From a checkpoint of a small image VAE.
Model: encoder width 192, decoder norm groupnorm.
Training: adam_atan2 at rate 0.001, batches of 384.
Data: trained on telescope images of galaxies (Galaxy Zoo DECaLS), 44167 training examples, 58.3 epochs.
Rows from block 2 of the decoder of a small image VAE, named by matrix and row number. Each number is 128 + 24 x the weight over its row's rms, rounded and kept within 0 to 255. All counts start at 0. Numbers have three digits each.
After each channel's rows are labels from the 100 images, of 14848, where the channel reaches its highest value: "responds to" is what is common among them. Only what is clearly more common there than usual is listed. The data: telescope images of galaxies (Galaxy Zoo DECaLS). In brackets: how many of the 100.
# conv: 3x3 conv (decoder.decb.0.0.conv.weight, 64x64x3x3, each kernel summed), inputs 0-63

conv.60:153089130111133135111111116092118170147164179152134103146109169162116104125118081086142119107149129129167144083110122099159132142115157169138146110159127140120124111110127144102158134121166102
responds to: roundness: round (55)

conv.33:141114097153157140152147114131153114146121160074139126112130160153118119087090110124107150126126151140130149147145157107159181130127167115131140149140177095113089133124090147098144122155178112
responds to: roundness: round (49)

conv.62:143077154142122070137116155092141133151137124155127163132093121111157156159126124111138148092129152109099144148146127119169091106115093153117140157144084120115146106155159144143134069126120125
responds to: roundness: round (54)

conv.57:116159091087102151114118101151096149138160143110112098173123138114106127160146113082098111161157156140177136089114096127103151123143109134114138129123139130128132120108140182106119110158175134
responds to: roundness: round (53)

conv.12:135135042170085140142136135162115123142133105110095129103134126163129167160134154105161140127117128138138123137147124146138106111147108098149111141132094122137138119138062129143113136122097181
responds to: roundness: round (61)

conv.44:112098091168137186117129123202124112120124082101164106143173098126141153153113070091120157114122136145120152129161109133121151119103124125111122147129121129118120163106131144156136123138109136
responds to: roundness: round (74)

conv.38:095138158148093134099100143074116090136136116042103108113123124150123111126071120116112119134143137141139133106130086118113151112151114125140132116108134144138086102104104141110166148109159135
responds to: roundness: round (43)

conv.16:140131064111126132128138051146119156138130155133166109152154104090141108076184129156142112123123124135117129110096172131115148127124141141135117122132168140112162151142153088141114124125132109
responds to: roundness: round (72)

conv.52:163139156146093135144155168129148183119164121119131142152190132117085110128120115136153105090127095073102117128145157127155105138148126133135125101128131141109164135131142116162105143134076142
responds to: roundness: cigar-shaped (26)

conv.30:139105093131116154130114104161109126138144129065114078139135107141123122070106150160103106099134113110121124108116085149140148148142168105143109101134140135113100125112121146103145152118200117
responds to: roundness: round (78)

conv.32:091067084135104129119146139122137127100112125139153138139112137155139153106113103177133101107129175107150085122161108108088117097126135163140131135084123130119164102108129170147155134147143097
responds to: roundness: round (58)