Rows from block 10 of the encoder, named by matrix and row number. Rows with one number belong to one neuron. Each number is 128 + 24 x the weight over the matrix's rms, rounded and kept within 0 to 255. All counts start at 0. Numbers have three digits each.
# gate: MLP gate (encoder.blocks.10.mlp.gate.weight, 512x192), inputs 128-191
# fc1: MLP up (encoder.blocks.10.mlp.fc1.weight, 512x192), inputs 128-191
# fc2: MLP down (encoder.blocks.10.mlp.fc2.weight, 192x512, transposed), outputs 128-191
gate.325:133125116109152124136151188098122151156106070118111084151123130102149126126107111112130142126123121098116107143141114124124132086107106109194074142093127085138158129165161103151137130126185172
gate.326:132088129137121140101120106109128110096107149159111151101143127165191154147147123156159130163134118144162156119138131134135146154097117130133141116133154111123123114115126136115143153095087161
gate.327:141116122113134102154130133122136121123132117137102108115107152120107197100148106123061081131091107129123124112114162141091149118098137115114078109113071104115121192115147093127142121089100114
gate.328:145126109138099128110129121132111087176167123137141147150138141118148141107123117127151140114115122122084123111136112120098155129113130138125156146135119135147110088136135103117171111159111114
gate.329:147072118167111121099098158053160119141101255000056108163114128119108116146030149090082143146086090109087102182199091155141108078177087175137101118116050123202106103145200086116147145145097135
gate.330:143135153119111107115124111176138149138147166117138124123147075146156121127082123111124161134143114129141150119185128161136140052175125116079094139123149209150106003146122134124169145150126168
gate.331:122115127097093138148125113130105121095127108174135156146141153128148159124139138112121091158127125126136115121136093097137135130113137126126091140131162140124189148118096119115114136114135083
gate.332:141108119140185162121112114159112099153122136161106113132149078124139147123137110141207159135138140133195144137202115131095146035156117163156145152136189127093114041132139103120128123138140126
gate.333:153145126152166145136129155097127135149124152116120118116107145134119131143141120134101145140108130103118145146129135133137143092128116135132109095147163144120098138155135127125167135111103145
gate.334:119129082152144147135127089137128153145119130101128126140119128114151120126145137133170118139136141142099129109127113144125103154148141152092141134115131140123112130111121135151133131114132088
gate.335:112123133131118132105145120101105113089143152109158151124077120119130152124146115147099110116126106112131105153133132114144136141115120111131126135129129131109132126132133118145119132153146123
gate.336:119136126144117086105117158141109180132154142137140136160117126139123135126106153122116097117121116113124134098111117146167126138142098146150132123139123097116121122148110121138091135120126141
gate.337:144132110153107107132116123141129157142133125136127100134116126101148138105110135142120136112127123141162129131150135118122125112147149110110126142134131107146141114149149156139138134116160106
gate.338:096102158103124127125162138130110154098142134106095128136125121136147191113103143118135171102139125146129141130143108157104122106157126146135132139134147150127142118127134127143141138149130154
gate.339:123138151126099127130117145153140129102124127158183121113132131106125104115138123113071123123127073091172124128138138124123127129175113130112134121114143089125145169121085137136138128177094147
gate.340:154124159120146125142178124120129135123120137129111129112137121113142119145128124161171135175137150111138104127086120112135122149113126135171108112133098104139160142115149100125101132134136179
gate.341:124119124122118141131085177188118125128123114148119129127149143099114139115105112150101106118127126149164085116147127113107119097095106100162135159128151075118102075141161134146153147134138117
gate.342:128135114122144133096124126094110115141153151137150160105139139096151122083123143120169137156120111132148131136157110102123114116128116117138189123115125100142143127121094114141139147093095140
gate.343:141142144127162114138107164136119174147127187131098177141120154143172115127104135104147173133130139103173140116121100094141120107151129119155155136151106132105080086131080090146132113142163117
gate.344:144109114127143153122113112163154131114118099145143105117133134119169139137135123137128088155147129113151121139120141132164126083116089121118168106135146056128144128105137119135130143114120123
gate.345:154132124127146130136140147113167138113121137116155131137130095126105161126131129122121134143106097128118120111136117115137139143105119131128174139140118105103133131136147120116109134139121147
gate.346:104126111138129129115154103124124107137131123136134131107147130141140083146168112092118133137137126170157160132141131132128135105121120140133133133160142129108137125118121105115138162116103157
gate.347:115118130143172086133149140105129136138112103135140127140139122159208083129106133143096146138119142118123113133149126129109143095139142110165066127098155161152133120125117112131155106142148105
gate.348:128122095138129130151117137096147124129096147139138136105128124138158112123115141144134143125127135137107124163108119087120134142128111087117107125111104080075138118119150145142136134165150098
gate.349:123134138138137144116125126135125151164135121142108162122143131111155141103150149103134104133185110136139120113130107115101127100119128150142148153131111086125135123126101154090105120121107141
gate.350:120123128141163139130108160130126109134111096125127125139149134124094088113134136113131120137140102132141100147153153142164145129065126136207202114116159075116126056173112116135110163105055098
gate.351:105109142146136129138122140157128119116131118151119130119138109136120146126119100131102131128144142131131104130143125132111111138116136175147089102093148081139084100116148144145115088127132159
gate.352:140116154154139126148134170101131114127094126074121146123107172103115137098132099157111130140150155110104149097107129127165122145124149136161176132107082096113127138153149146134169124104134139
gate.353:152125120138136144104162124107158154148061167125020098139151114097051175143139102113175124137120115125099112139055121092134130156129109146132108132125074107098192098157115124127123148105126163
gate.354:129142141124068146135121122122148175141121160117135144137127141140113169139137111133132137111110103132097121170111134121140124162140125124131160083144124150145146101133133165138137135152100127
gate.355:115115133135149144100126101158121084160135133111137126123100112145140110129132117134179123133107122126135139105082112092155120148135152157172088132132155107133113119106102117109064133143142113
gate.356:116140124127134141126119120122118101111114129134136123123121133130154138121117145132140130117140147108117117121096113109139154169125110127138112150159112110127153118156127122130120109109141122
gate.357:108144128145128116100132178132132165144118127172114154101108185115100121129142156106054115137108127116122138145172155126148125124070110114107151129118082105154102127130130132136150118143110137
gate.358:144143123115127134166146134149134145110137112144166124135112123105157179144147112116118097118134136115136107132171120122100135097102144125128125125127131133146121160122134109139141142123123132
gate.359:132106064130207130119123150148127115140119078122155080091123120104165118115239116137156086103125112089097112133039128079140132016229110093122078117120094114099135209141068131114105119113212038
gate.360:146123158130158137128096137099131116148140154148055139155139125166144121142102147136211107142112140122160131156170132125174144111076116135180143134108136087097151136119133114155136135130152138
gate.361:146126122130137116136121121114097126159159101155169114131140148147128117117106138143092133142120118150158109099134123091130149081151090111129141131094100115180117162120113124133175148151118153
gate.362:129130121150123161134140124085128125108123140099132143092149151144104165129112133101139121126139136112125134133152114122134123135135111124165142122112117061087131148138124150123101143141114126
gate.363:110152158113133109092136131139146128138113112143086118117103125159112143142141115131126142136122102151137138119146135152112137115099121110130120135117148166152118105115131138125109122129129126
gate.364:107110090142148120137137130129138092117124120108114131124118100109152106116155128146125105131121134139127118080086141148096138131189155093119128136119161106065137149126152093152123125119172139
gate.365:144132152109147116126116146145149095116112112108126116129129154122108148145135095113120121142135136124156113123165116124140137168101106136131147122123141134123125117147157149129120117125132132
gate.366:125126132123120148127115099127124097133150139139135136154153115106142108142135130127113171152105123120137122106099096123128120132141135118134108153100148153121162117115133127133152109124122083
gate.367:142138146102138146135105144104125161163122109103106114133136106130133124128112133111126108140137135119112134137127096118094111108146123130101106136137113122129126127165135110134112103131131103
gate.368:104136140146123170150134140113133080115112115122184141121131119125131153116159141114124093134115117163092158123120102152126143152151079146095136122127102130118135147098115132141131138149097175
gate.369:115128143143100135137151103112080114123138164119137148131097118132098141144106130100125118180114136129117134131120153115098116124142113116101125111131136191093125110138087132122106094138069135
gate.370:122131142123130133123122102154130127114128129119143133141144115117141134131142174135140151091111124128131133120163121130115107131127153121099110142123136137150127135123147138136104126126152138
gate.371:152153142121124150148117136148139105146108134119172113133117124162113128118161168112151151141145133111081108120114151134164131165116165106124083133114143132123108110139092148140146129117149159
gate.372:136130162126130134098147124123141089115113157119150123110133103119101082125148151124132127139148089150100148127093091135141144176132155145083131144153113157161112162121136134129098133099105129
gate.373:128159090095141117138113203126101181118138076129051095173126121128184081168025141146094184126148196121157116130129116140124094029128121133112022122113163125099133188134086094158095110140055212
gate.374:133147142144156113130159094139143113133119127177124120145145114141101131117122106127111108121134145118183137145127093105138106127117130117153122105111146103121147150128150159144154113131077106
gate.375:132121122126110116160101113144164105129143118118114113114129105154132149143121145108113151144158119117133110142125150137109137158134157124141097116137097208111135128150142107136117116112157126
gate.376:133114136171107105126140133150126091111127132116109120110121138127111159137116129116113135104150076126133141127060107130102147139124136143129099134119112160123116140125124095127141118103092121
gate.377:136138111113161171131116161132126126115137129126097111117141150129120131088151128142065131117136113129118114140085136112092144073118134132098068131116075106124112159108109111126107095119129108
gate.378:133144097122150146108111122097106142142138110122139108122140127136174137118145145109125129114117129116109102142126111176119134139135127142097117129112103161131111144130140113151114136156157140
gate.379:157121119109110101112137093117114139151141097120110140116122135143083123106142136161142143151121131116110131139167138151124111115088140111125119136119117117086113124150139119101089152150095129
gate.380:116142145148140121128151120119115106099150143119125095105137133120110095121135109137129138123124123134100121131152130131117113095126165132132148135134149115116121147124139107127128132137133117
gate.381:137114116102140138129125105151120133140138149135152168135108116147172110146120150137157127112131118120123121171098135114096109139123084136134111156114121117147155236113103133147175136117142123
gate.382:150118194201101132102182179086107138112124144098130143121132131134123128101189118096210055079130126132049090185160133122136122091086026132106147179126109082110172085160046117088094110117101167
gate.383:134113102146155146130123118138155133124138143146090118117132119116111136127153122130120123118154138122138108120105150095138132132126120146156098124138110114103144128144152115115110151110102126
gate.384:125131135143057134097140162138108118141131157124110116122107134134108134143133131138099130117170119113131142129180132141134124127126135128125110113139112181152103147143143127131134149178118113
gate.385:108102113111132123133173158107116115113105145105138111110095157098125183121148148124133088137133108136119121137066150146082129145096114106118113112146176130122113191078142161137098135126144159
gate.386:120123161155153114109119120158131121124158138132140126127135115162126122124121111144117125121153114108168124106178146131140130133143122106163103115120144147144117127143142111143089132130137149
gate.387:140130136135165135111125134152132181145124109139119122111127114148142099129122139126145110123148126119167126123112133119121139089128131142165080148119156113164126129128137108120127139132130141
gate.388:123103158130106108127125127149133093151129118111120146140154106165143146119106117129120149114126113151146134106171133140112127073155146125110129170121141157145109092106140117139183142129166119
gate.389:124100155103127130129155124129116108125124132133100135114136146116110149127119118126134121127142112103107100125137109150111108116112139124110119149162111143132143179115147134121162134131153105
fc1.325:143117139123111133095111102087109076133114160124138145092128122139144131134159159133100153129137130162219156133127097129139142094107134153130069141119206158126129107135123137102129139107180124
fc1.326:127140119103129115115123132122124097149127161117152125104126164126103129129153117121085101108135129163123169135131124111121149128124125117137143142132133085131140139127124152127121134137106134
fc1.327:124127093119118119110122166118098127155117150101078095107110137107085174092128127151067142143145147114088144132117119139127109095136113104129173154109136093125100088168195101126121134133166114
fc1.328:118131155128088139138125130114140126155106114091143118148140136149135127139159104138111115161132093151118136103137129112111129124144138139112159144141122106113119161101139126127132143103117122
fc1.329:121147108124048105112079153115144177076177228018120105197168183162153168136058158104204208144124111149180058086230138127255147153055137175153153159116062097122142195143151070144102141131080247
fc1.330:114130132081112115100176135065136133157098054092126103142128123091157117094137104121101088085144124120144169146189078112115136116110102122144124112101129093132150112148127189115182163175119160
fc1.331:130119133108153110132092123105137125129139149137146147101122104131123140129119140142119101139118129123167120161117148116126136092115121140105150117123147114134140137137119159152114146163156114
fc1.332:137103158140190147127093176170159169138165158189085163132140176156128084141105126132138097141149147141163120088078149092115142144112167137198192164163148138136093068092126062126077111080082117
fc1.333:113148129119129123125131129133126114130177126122112155119144130190092153135126156130101132140133135153121144133142131154103137117136128121134150113110136144166159131155081081154136128147159115
fc1.334:136119114117148131128128150128149131127110116136124123116135116136119116125148107121122096133110124132137152149124106133133137127090143117142151122143100112110115166133111138141147113130123128
fc1.335:126125120126126138119130159116141163116122110130142124108139088095155139136127111129130175140109108142143139145108124120128130114123128114091126137149110113148132120140136122143121155127107119
fc1.336:134117120115135129130142122104134098145141114094150122104107105112117147122115154110113139139102112134144082113090112139131177096164112127123117162138138143128107124110161136142103117138121152
fc1.337:108149161167146125164114171142135158120130124115138109133151157122174124142103128153150103176117161136158133124102139130161106088152122151166163136134160122104119090138155154115145110139118096
fc1.338:096160132128105134118150165114108115108149089132167136172102143127154125132105103106088110141120120132147124102158100141142136123130143147127129107124140137131107155139137141134139151154117107
fc1.339:138128145125105112110130151096120114157119130115128132138139141143125130083095141129142130153112126104128146138125148146103147121098142121152120117135124118118119126140129115122165141145189131
fc1.340:111148151131068127116122161150121124135128139106112146159126111166067140135107121109151121139132146104136153109167167158140097182122097134076128125131162130140125129129123157105126127131085142
fc1.341:117137144140123116117127140114132126114141133169179127126157120128124116106093150088169130115139122146154126157163126135100157132131097170115122152140156154114132096115089149138162115118076136
fc1.342:129119099122173133157117144104104122112093080108152117133106120094137136125173100118128089132119106116110126120120101109146116161136119104196125098116131069139131127147161111134113104131083144
fc1.343:128108129106112168127119138161107134121144137137143142125137172156092121157076108138084163127127124124165126131154107139113124098113149173142125120137149144125081062141128138111148134089155107
fc1.344:157146129127139162125103134144149122141126126134122119140140111156075131172128086135132170182136144119121111156125141142147129114126134129087148106136153134129098124115106111113124127134152138
fc1.345:134137138143150124123166100110125135124128106122126156131145155127141148139116068105129108149121127118156124149141127130117130125118146109117122122112126130119144129146087123156146123145143140
fc1.346:150141112112155147107132142115132116162151113142139134137143118116115097124112121127107104122129119173110121109139115131115122132119154150150126117114116082118114136081087132140118154118114144
fc1.347:118110119121172132106148137099118078137124117094089103109130124124140107123131159128094145089129103160119130103081138116127146159123136138122118117104087151123128163140180158110086113079158108
fc1.348:118119153144121126150146099106122094155131120125133078138124083119146108112137114151141124133096117128127121105136104134096157125094147130154098116117172090085151164118122125125113121109127073
fc1.349:125086145123116095116117145136141120130158114137125110116121133109162095138139133150159138094110121089120139105137109132137119142135113132152137120126165109126128151110110079120140114141143151
fc1.350:131119134131113117111150186085150192102109155150141126100120112120102102105126092123147112133127119125089133157082146110117132154093121108150130106135042149109149226076113143115092123133162180
fc1.351:122098134125175150132127081115158166146121143088130099105161120145140140158133131131106108098117108155115144154089125151161129134149136104121128136138137131144116136127162126160107140131168140
fc1.352:152137148130114148122103104168119113152147106097129126147132118122094147114132158143095090153113131124146134105132129120137109128149125163121138170144148133132133098134142132140139131124111094
fc1.353:092114092131213136147144179141149168133102163075098108118116140119123110118144111157178140104131126136147102114075133091182122142190104143172093121097142118086134102181145153134093132112115086
fc1.354:126122122126130131134125121079127114115164102152183145142111136126128140139153096112123155144127125129127106150157114108090123101149119129093129134112128108122158156116111144138130110109160158
fc1.355:142122123135143112123108138148117173133141141096155123146094136128143122126104125137147126173118140106123132115099106086159107170148134098179077120130130096099090080128142146123112108144147116
fc1.356:167136138137126150134129121128134138120155148123157119127145137161160108119114111104137130140139115139132123116151108113126101097111130126137109129150160132126130131143082120137133105143122115
fc1.357:131114139110135110129098070173133105127132085124127158138106151124103122115099086145130197093109121139103132150147118157151153173134119144153166139121128139143096052165135140148126144132177113
fc1.358:109135115133127094103135141135114125122120150117139130129089111118158136147141111123129094125135140113138137115172098146117119122114116118103131134143149147105091135134142139151152125126097138
fc1.359:119176171058136154064142126174124142130183072150159085115126107153107207151127080112064146140103087102168168128255152131183169215051197139215199174071093170183107056128170134146201153171119079
fc1.360:147135149124138118132137152125129115135097098189107129104145154115121090117142108153051067111139109129101136121103125114138126146108098137145106079111084121094165155113154117148129108153076165
fc1.361:107132112106172149127121122140103149118136106112140098134151130112159117111116143136140121117154132135114116160141136141133148140106102149146116134100148109129148127102150100152137098150134124
fc1.362:147104134100171131161104144172128161124130148117136125127143126140148154128103096155094129131097124145165129104098124120138139121153138135141118150101142160103138128147118114120125130126145117
fc1.363:138137139099065146097135165158146128124151109133160112117135144125152141119136144115108111136145137100143174128136113134177157126130119109138128137148144130164142136097111143122097132126144131
fc1.364:135125116116161121115125142136154117148120161138187144135142146131129183126176149152155151130119126117116131144111129116173127056150141113115120146139098102119112161128157108101154158120122146
fc1.365:135108154123184148118107147109130122124145140098164144112126104112098149112132150159124102131127107133126130115111135116144136104146110140125157119131096052094134111159126160117145112083094147
fc1.366:178133128160118151118100112103158084126143170123123128104124114109093134103115125134116108147127129114115122131146126106119127130120139123122133096148107118120131146125117128136134110118082141
fc1.367:141113121134137142142147129139118135150123113113115172106122117138159108139146119122117131134140130128108121163111113116149112099123148147119126160109111127108132124120118131119124160137111092
fc1.368:135134147129118123140128140149175120108148101143128139111140128121106159151121138132145142112157126135130125123140106141137115170124130147086108090124139153117102085118139122139156134115079064
fc1.369:114130124156143135129112114131125130105120147093094136127132112112114145112124114136139095145114145126106100122137138127112119140137092111110080143113133135111143084135129134111135122130071114
fc1.370:146124135132122096138119155157149118134116150127092143119122125118133143141108129119137134101150105118127150129118118108136134117144146142132113140112129130135112138139150114139124111168142090
fc1.371:109154122110126119127133150140111146153099152102109133138150134124141118108127155096150106155138127135144135103123122124090114162124108125142163114114119119135135163146141134095109116147130127
fc1.372:131139143114093124114123148094136112114099162136139162153135154123138149122154113150104088145120159111148135106089103139102117105159132131147140111092149111114118135124141149119102113161116119
fc1.373:121075144136104119109146144141112174105125086248137100111127150095170094119171139145221124139130140119123194141108127138113102095126149144126186145105039082022196218111000144103178113129109121
fc1.374:115113122097114091113139138147146141118120118128130109094116150127151132108141109145091107114130105137132110125134166104138130108092117137137117137147143068125117153127123113109120107138137134
fc1.375:145106100137151130153100116100130121138143122111131109135138127125120130126129107127160120130111111114115124119097139093129124115126107124136137113098094123130128209152161134162099150105120096
fc1.376:119118115134126115128116100123139114135137107129124143130132106123136169173138108099187144146117126117119125125134105124137136089116158144136134140134123123133112092121110124119174140125160117
fc1.377:124134120111098130130120088118147229117136093176140109115132116141147116143154149133179133128111116108127120162158115125154118111108105106127106128129119178122158164085096125126138169138132118
fc1.378:140108153126131107125147131140146136141132122101088119132136160123104144123172139113158130138129161113122146114184106169123135121135163131146170133158112143131131113129134125139087126147151114
fc1.379:135125128108146154110144107128134139154092135158153121136110122132092129163147126150101123164116125128110131131111142133136114135111094124116149119122126125086119169116116129131128148128152136
fc1.380:117137141124127123120150116159129161115126144108084153098106105120153141129108122161143119133160122116128137130135141136128127115119145135101134137124089147110142133105133144139112115099138140
fc1.381:103108135128110130152101130169123113137123121180144119132109107130160114160106150144157136132120113130145135095164126152091111106109118135134097140107184130127096121146114144111160146143161148
fc1.382:118131134112136137120102128079130155128130171195037155150142066181130121182105154166223207169105166082145148113088138157141121207065126134143124124141255160171129090116126113157166159123139242
fc1.383:133122136139099129131117125145142139116115138148135118111161150133135135130113127102149160136130138132132125092152165146162140105135110133133111097145139129142134110138118117123149120158111121
fc1.384:158125111146118099121123099137146104138157159109187141163125143093142019118093103166141141166099138091101120153048125113140122165189139143160174098116056127113121189129088159096073118101090129
fc1.385:097117153128140128117137107128123141115135099161131123141143138136150165144080097137103112096110129166183125100174112164145105070109163102137157140141130166139159120110094116110202131118127133
fc1.386:116129127120136122128144153116149140122129124129126134146123112140133112140129129145109129126140157123145143127176138141127123087110118131154144112125138129133135188105134160120142140143142135
fc1.387:126118099092126136153120124147118142129135125126137114116145133125123143117088133116127150116121132133116122140098156140162109093125122101105137140122113167146159115116124118127152141131139124
fc1.388:119131120146119134097099112127155130138138163118076154154116145161087136106144120101116152147125112138106141124105132152115143151125158153062120127128141167146100171111088106118143109145114112
fc1.389:124138143120131135113181117122109181107133130126133120132125121129155145177159144166152115118116142149149110113112114122121112149144136122144118136133136129142133121137154103136153125117118118
fc2.325:136132129180163118108103146151157129129113133146107061133142135160098070130075110126184121121149153146135115087192102113128092081123098122136112105096102108156150113162134133099177118133163125
fc2.326:133142135106098115127119150120105081127106119142141117112123140143139102132147143143048135127133122124126111125142141144130155131157114108129189138154179093127121155132159165175093121142082128
fc2.327:144104143114181121107184128114112100135122087184136186139116125137186089152105139122205130113089120100133138159123127091142140147111125150156069091114113130128127178089091121117155136123085181
fc2.328:129142134125115136129137137110138135121119139122134101171177121128111144116161118144136151145127157134109120128133131149136099123155135118096168123117132118103127151131121139135122159143131112
fc2.329:075157144103086122176128101165151080145197188134112241193103111122112095116124137177109181106081185126157139160039111080189159156084151107126101109194070209138041101098136088208132167126128157
fc2.330:129132152133137097116148174119104117132127126023167102112171131111132130134167144097110113100132108133097126089180098120140130105130083163151201148106192143117149072101166146090117158142123065
fc2.331:121139143090132142137153109121129118105151115148124129138124087115154178130193149126098098115131091124128139088139131095104143060113089123083121123146159142138140145122138137146123122144111130
fc2.332:118076159136118149138154144162146124156128209162094142107130120127059121125030129126172147184094168127192127132083154141102143127091149116183019108126152149138150052096135054134098122122145136
fc2.333:109113106084160105124132105141165086117152147086130110129133157127097098130152138109139122147166122121144114128168133140157098124141128078155113122133140136152138082135097134118136116133124143
fc2.334:108138155115087117101141157145154085147117148137126156141106118103113123128138136103096120131133147120120142119165106147123146132156120130097144099100142161139156106130135124139150129130085141
fc2.335:150148084157158122173116126123139115178109167189112125131108125136131113113125139128209117124139130129138120098146113127115113119108146099104140103102090111136099078119159126129137119146167144
fc2.336:156107123127150141126151076097111113140150154139110132136143140111146116142125126155122145146145155100130121136136138136116164100135139124144112119147131140130114109118121114075149144119108128
fc2.337:135149104119144139120098131122121177126153175164144120148151109154150141135138120112123115152119138144156144117140114131126114125137151130114156144150146162121131097158158125126134124127117098
fc2.338:084125093131141105119132149100120119128134152113141142091115118142091095117109121105078120109136128117136148086169101143126127114112131130170158134113110150153092149117153110135156123151043080
fc2.339:115109139131130145137138134118136154107120144100128106122146146106128104088114126126088141135115142137128136116076145116178107113119138144148109124128146111132129153116157118118097099162140112
fc2.340:104105133142186133114104132131139153119108163123120164135157091121149104135142158107192111142121108112106127138073102121149131139159134145178125093132093097111144128124168136096129108100159140
fc2.341:124131134120145138156157135174114126120140148152118102123113123150082167142092138151054127126139143138179144163158163139139128177116141156190096127092149095169151048138139121124115143131118156
fc2.342:116187114121115105160087093126136124097101084165150104156132154104122128118090124170120154080168201150165118177153134130126117141112143160072082112116124126159101159166114157146129165130140161
fc2.343:136106160131133117124098154121148157120152141159111146130119145106147112168051133152100164157131152090169088120119120142169121145123118127191139138126154113114088088125135096114129116144153118
fc2.344:116146139116141136114116119137112169161134080098092128142140103154142124150255126123175096109118108147110121125109145159120141123140105125119205126150137120169149118124144135119151143120109115
fc2.345:125132118144085114137127134125131128136119135124112131141147170125169114145117135135121106111117152115101140097138135148112129168101111131122109128149116135114133129090112098145139109115125156
fc2.346:128123144124130133124139121111120132125123089094127142140131101150123115149156125136144139088102115100116135097126143104132131127149141133154170106143117125083111141161117122143119147125107135
fc2.347:113164104134056134117136149180136080106122079076131104114108134127113159141178135133104111116136156148152141120145153167132133116133147124090182114134113130141126099200104122121079124111164093
fc2.348:137118129113164107108114127130133147121142138144167128120113125134081107135097145128154130141135151141137128121137115103155141128144136128109085130141092116139124105120130127138123131115107139
fc2.349:135113147131161118096165109156113092100111146132114148083128158162140131120181096135138139136115104158145181120123121128129138139160080123120127130114131112133108097127145123115114127143124131
fc2.350:149148158128111094111113135103131150154091081107107144117132149126086123139112132128171101111120098127092133095069104115144144116129166124083062136122035160107113248153117167145139122144209163
fc2.351:133145144118138159115115141107134154102102128110152107118146100147117157112168127145164124136124131088141130131140176115109146140138124108136145138124137148157139098134114136125138110151142133
fc2.352:135156094130115132120143159107107084102125165144121149117149106126151124134153133098145136140117140151126158137119116147093122154092100142108159122118119108122150158120135127142124133145096123
fc2.353:137079147157091093162181121078094114133189097133161147124120162107171123121071161094061114148106089073082157115103128135146123179126132146116145139179145097083141233041140137230190148153102140
fc2.354:123166108128137129131138158182155038126114173116111148117139131132166131144116135131157137135117130130151128121154145140129137088146139148132106109121159142126084103163113115117118110140065131
fc2.355:079137140119178138090080138131139173145137159112130143133125166151074114121155143138198109159114143162121149107176121127162113137092138128182089122116114105145136116099154104114138121125117074
fc2.356:124127115109146142136131119104118149125113122153144136116119135124109166126134125143151122119119132123146151134090112146134119139160141104113141133132121126142139122135107150104106119105105138
fc2.357:124139124155150108107123169174111148133150156184166143098112108093147100117198137141043072160128123161181162161164156146105113110094089135083104145089093135121146161198128133141115091125158066
fc2.358:110114099138126115136135137123114163099126122137123118118129091128124108117131124130089118131146124121159114126168127126131088075141145136140158118132153120127135154160135129118121129111165081
fc2.359:122067194166137140149145147142103158111102211047097148156137190104144102144233166112255104112128112107054107133010151094159128116192101138090146105204115068100141124173169149039089095102196096
fc2.360:136148092124123123147115137129127155156077087167150119085111140098139139121207119134041120091125146108096167099074120089093114105119140140041137124146111156117121099120073143106125109134121156
fc2.361:115150151112135114098152135121128109140155146123133138134110110149161131117182145135085122149117136130108142159157158109137154133120152143097119138129111122114115140101132117109139144161086173
fc2.362:138121142136162167107157121130100135121139122111132154088121139139128103117176128130106111141141135121119147111112124136161139130142124158135146142167122090165141140107151120109101123144121108
fc2.363:143132155142109118128150131137122139121149111109174142126126138126119113157158132135078119145139099123105141142116136118116148129127140110138090160113153139125127142109151130123130134148096129
fc2.364:148137110113129118107106122134149121131118163167154106138132096132076120102079133128147143118135127146098120134163135118138139088148131132132122119109137119164113112136129141189135160149096070
fc2.365:146096123133146111107136151079163138104130109075114197114135128126188117136169104147168127126118115126081112125157141119158117146142123136177158117139149120105129191115150145134121111110114168
fc2.366:138114136163111121129124184136127142140120178101141149160118151148140091075124146121168115136134131148129133137111150168182131137134106159155150143140128110118134096112146108128103164115144144
fc2.367:125135148110102141112130149119118127113140101127108137122125090127106118099160134104111139108128148129146100134138127142128112119102093117134137128138143156148153103121148142104113151115128142
fc2.368:150133130147140160120135147099120087126153134107127113146135096142102131142210117121087113147104136143118094132138134120118137123122130118109123128145114113130139181137174139139095193139127140
fc2.369:134122144098123126120156098103113094102097113124122117142107145125122196113151117117148111099108139136108132163134143113122130119130127137096102113137135144153140098096114142136141136122107136
fc2.370:142127134154125123126143103113094177149108151133141110142123132105146111117111129114143115097121129105143135103118118131104129141119116151135135158120122135117117192101130121128121121113133115
fc2.371:133117146126100104117143103105108124132093130175138128162112098144117148169105130127094162125126119138142154136158133134101125146174119124140164124181137122118126137115110124121137118104100108
fc2.372:101114150140095122126136130093115108070138137149149119155147119107128091163096129105068143124119125116153150127167143151155120107121123115162127178117181122106132129116155133138157120130117121
fc2.373:115237161109170119128202118125101115112123132113202140122108083127095164110159091169098130110138076141150145114135133099120122115162144127176064097147183092151116034031166159225154153156080143
fc2.374:147121125120129133123133132121128118133147137134106151142132157142145115122130121119232131123138122112112154172143117147143135146162144112116188089111124141092151131123093111117115124111104142
fc2.375:127127176123118119132143142126091127138103086075124157135124132113131104101187124121103096095150099127114137121091121139125121129116118148118090146131152104150153159103136127164122146168128100
fc2.376:129111125118071168137146083165125152138114097144136140119096142106111121117142111118106127097130132151121152105101132144095124107149099110121116125145116147132117143181121128123121103163077144
fc2.377:107137103123135148130099164112125061113141142105122110124120129139117110132164119127074131124144140164141143141110122129146129137135122140131122096127161128146117137114186123098123132153120098
fc2.378:121147137116142152144132123150103153144117159120124089166145121126123122135169103141126108135112088146112129125116126131144118092100151099104126118156115117120129110169174113120121129102129155
fc2.379:121142137114169142116169168121120156135105118191166160111116120149118113108168123124084144120113120134153137140154129127129100113106123141150089143152100119126110181131121145142144148102156135
fc2.380:136139159129168147135134122111101165129082137113123109140133127113132162086142114152110086133102150130124119127135134119131122119153096141137141133152067126124130130138127142126123146117140133
fc2.381:130089139110169093131152160067120150140129082111168170126179129144148100161129118105138119132105128114100115164105141123147118167120122148132129123130131098097110228043136141141163175113075210
fc2.382:144087190174145133076172161171112149093164131138144121060137099137095196115255154064243060137165107163074179150089125151199134135102083118068255178100133139152122077139062167070115088110139103
fc2.383:100115113117113157128108147089113117117142115137147094136133118132105143120152135123063110125120116135105166159125128120135130150161113108122099121137111153129138172115157129114124130154142149
fc2.384:101084162108144126153134095116132093110167189085136159124132155133109115122097137118205111131134102096125119127090139096164131144192129118102121135099078107123146132133112131082088102150133115
fc2.385:155119140149097142122147160106140144163087149104167087114098120175123091106222133099108140135120116094046117151078156149155118137129117108092142110124089134147155193138099151124114164125147142
fc2.386:123113122125152119144128118107148120115115165134123118146149115130127107150080099132118171121125152123123128150136122153105114129112094112133086123115169114089128154115148129159123161128107135
fc2.387:129131114126145147131136135088146102135159167112146111125104102160127138116144141132148150153139087100135131112156143134109152150115121129122159123152195144126142098087119152165146165134132119
fc2.388:178123103162149137134109090138148152153102056172105120177096143102109124129106123137133137148130128144112076120099110113107095155117143128105082109154105121147134171146093144159129081129111129
fc2.389:137091146125139131122142119109107096114133104125142119133130135161128115144181127121087147137125129129122126124091139100106147136128133131094113110145130122113140197122127132131151118128121118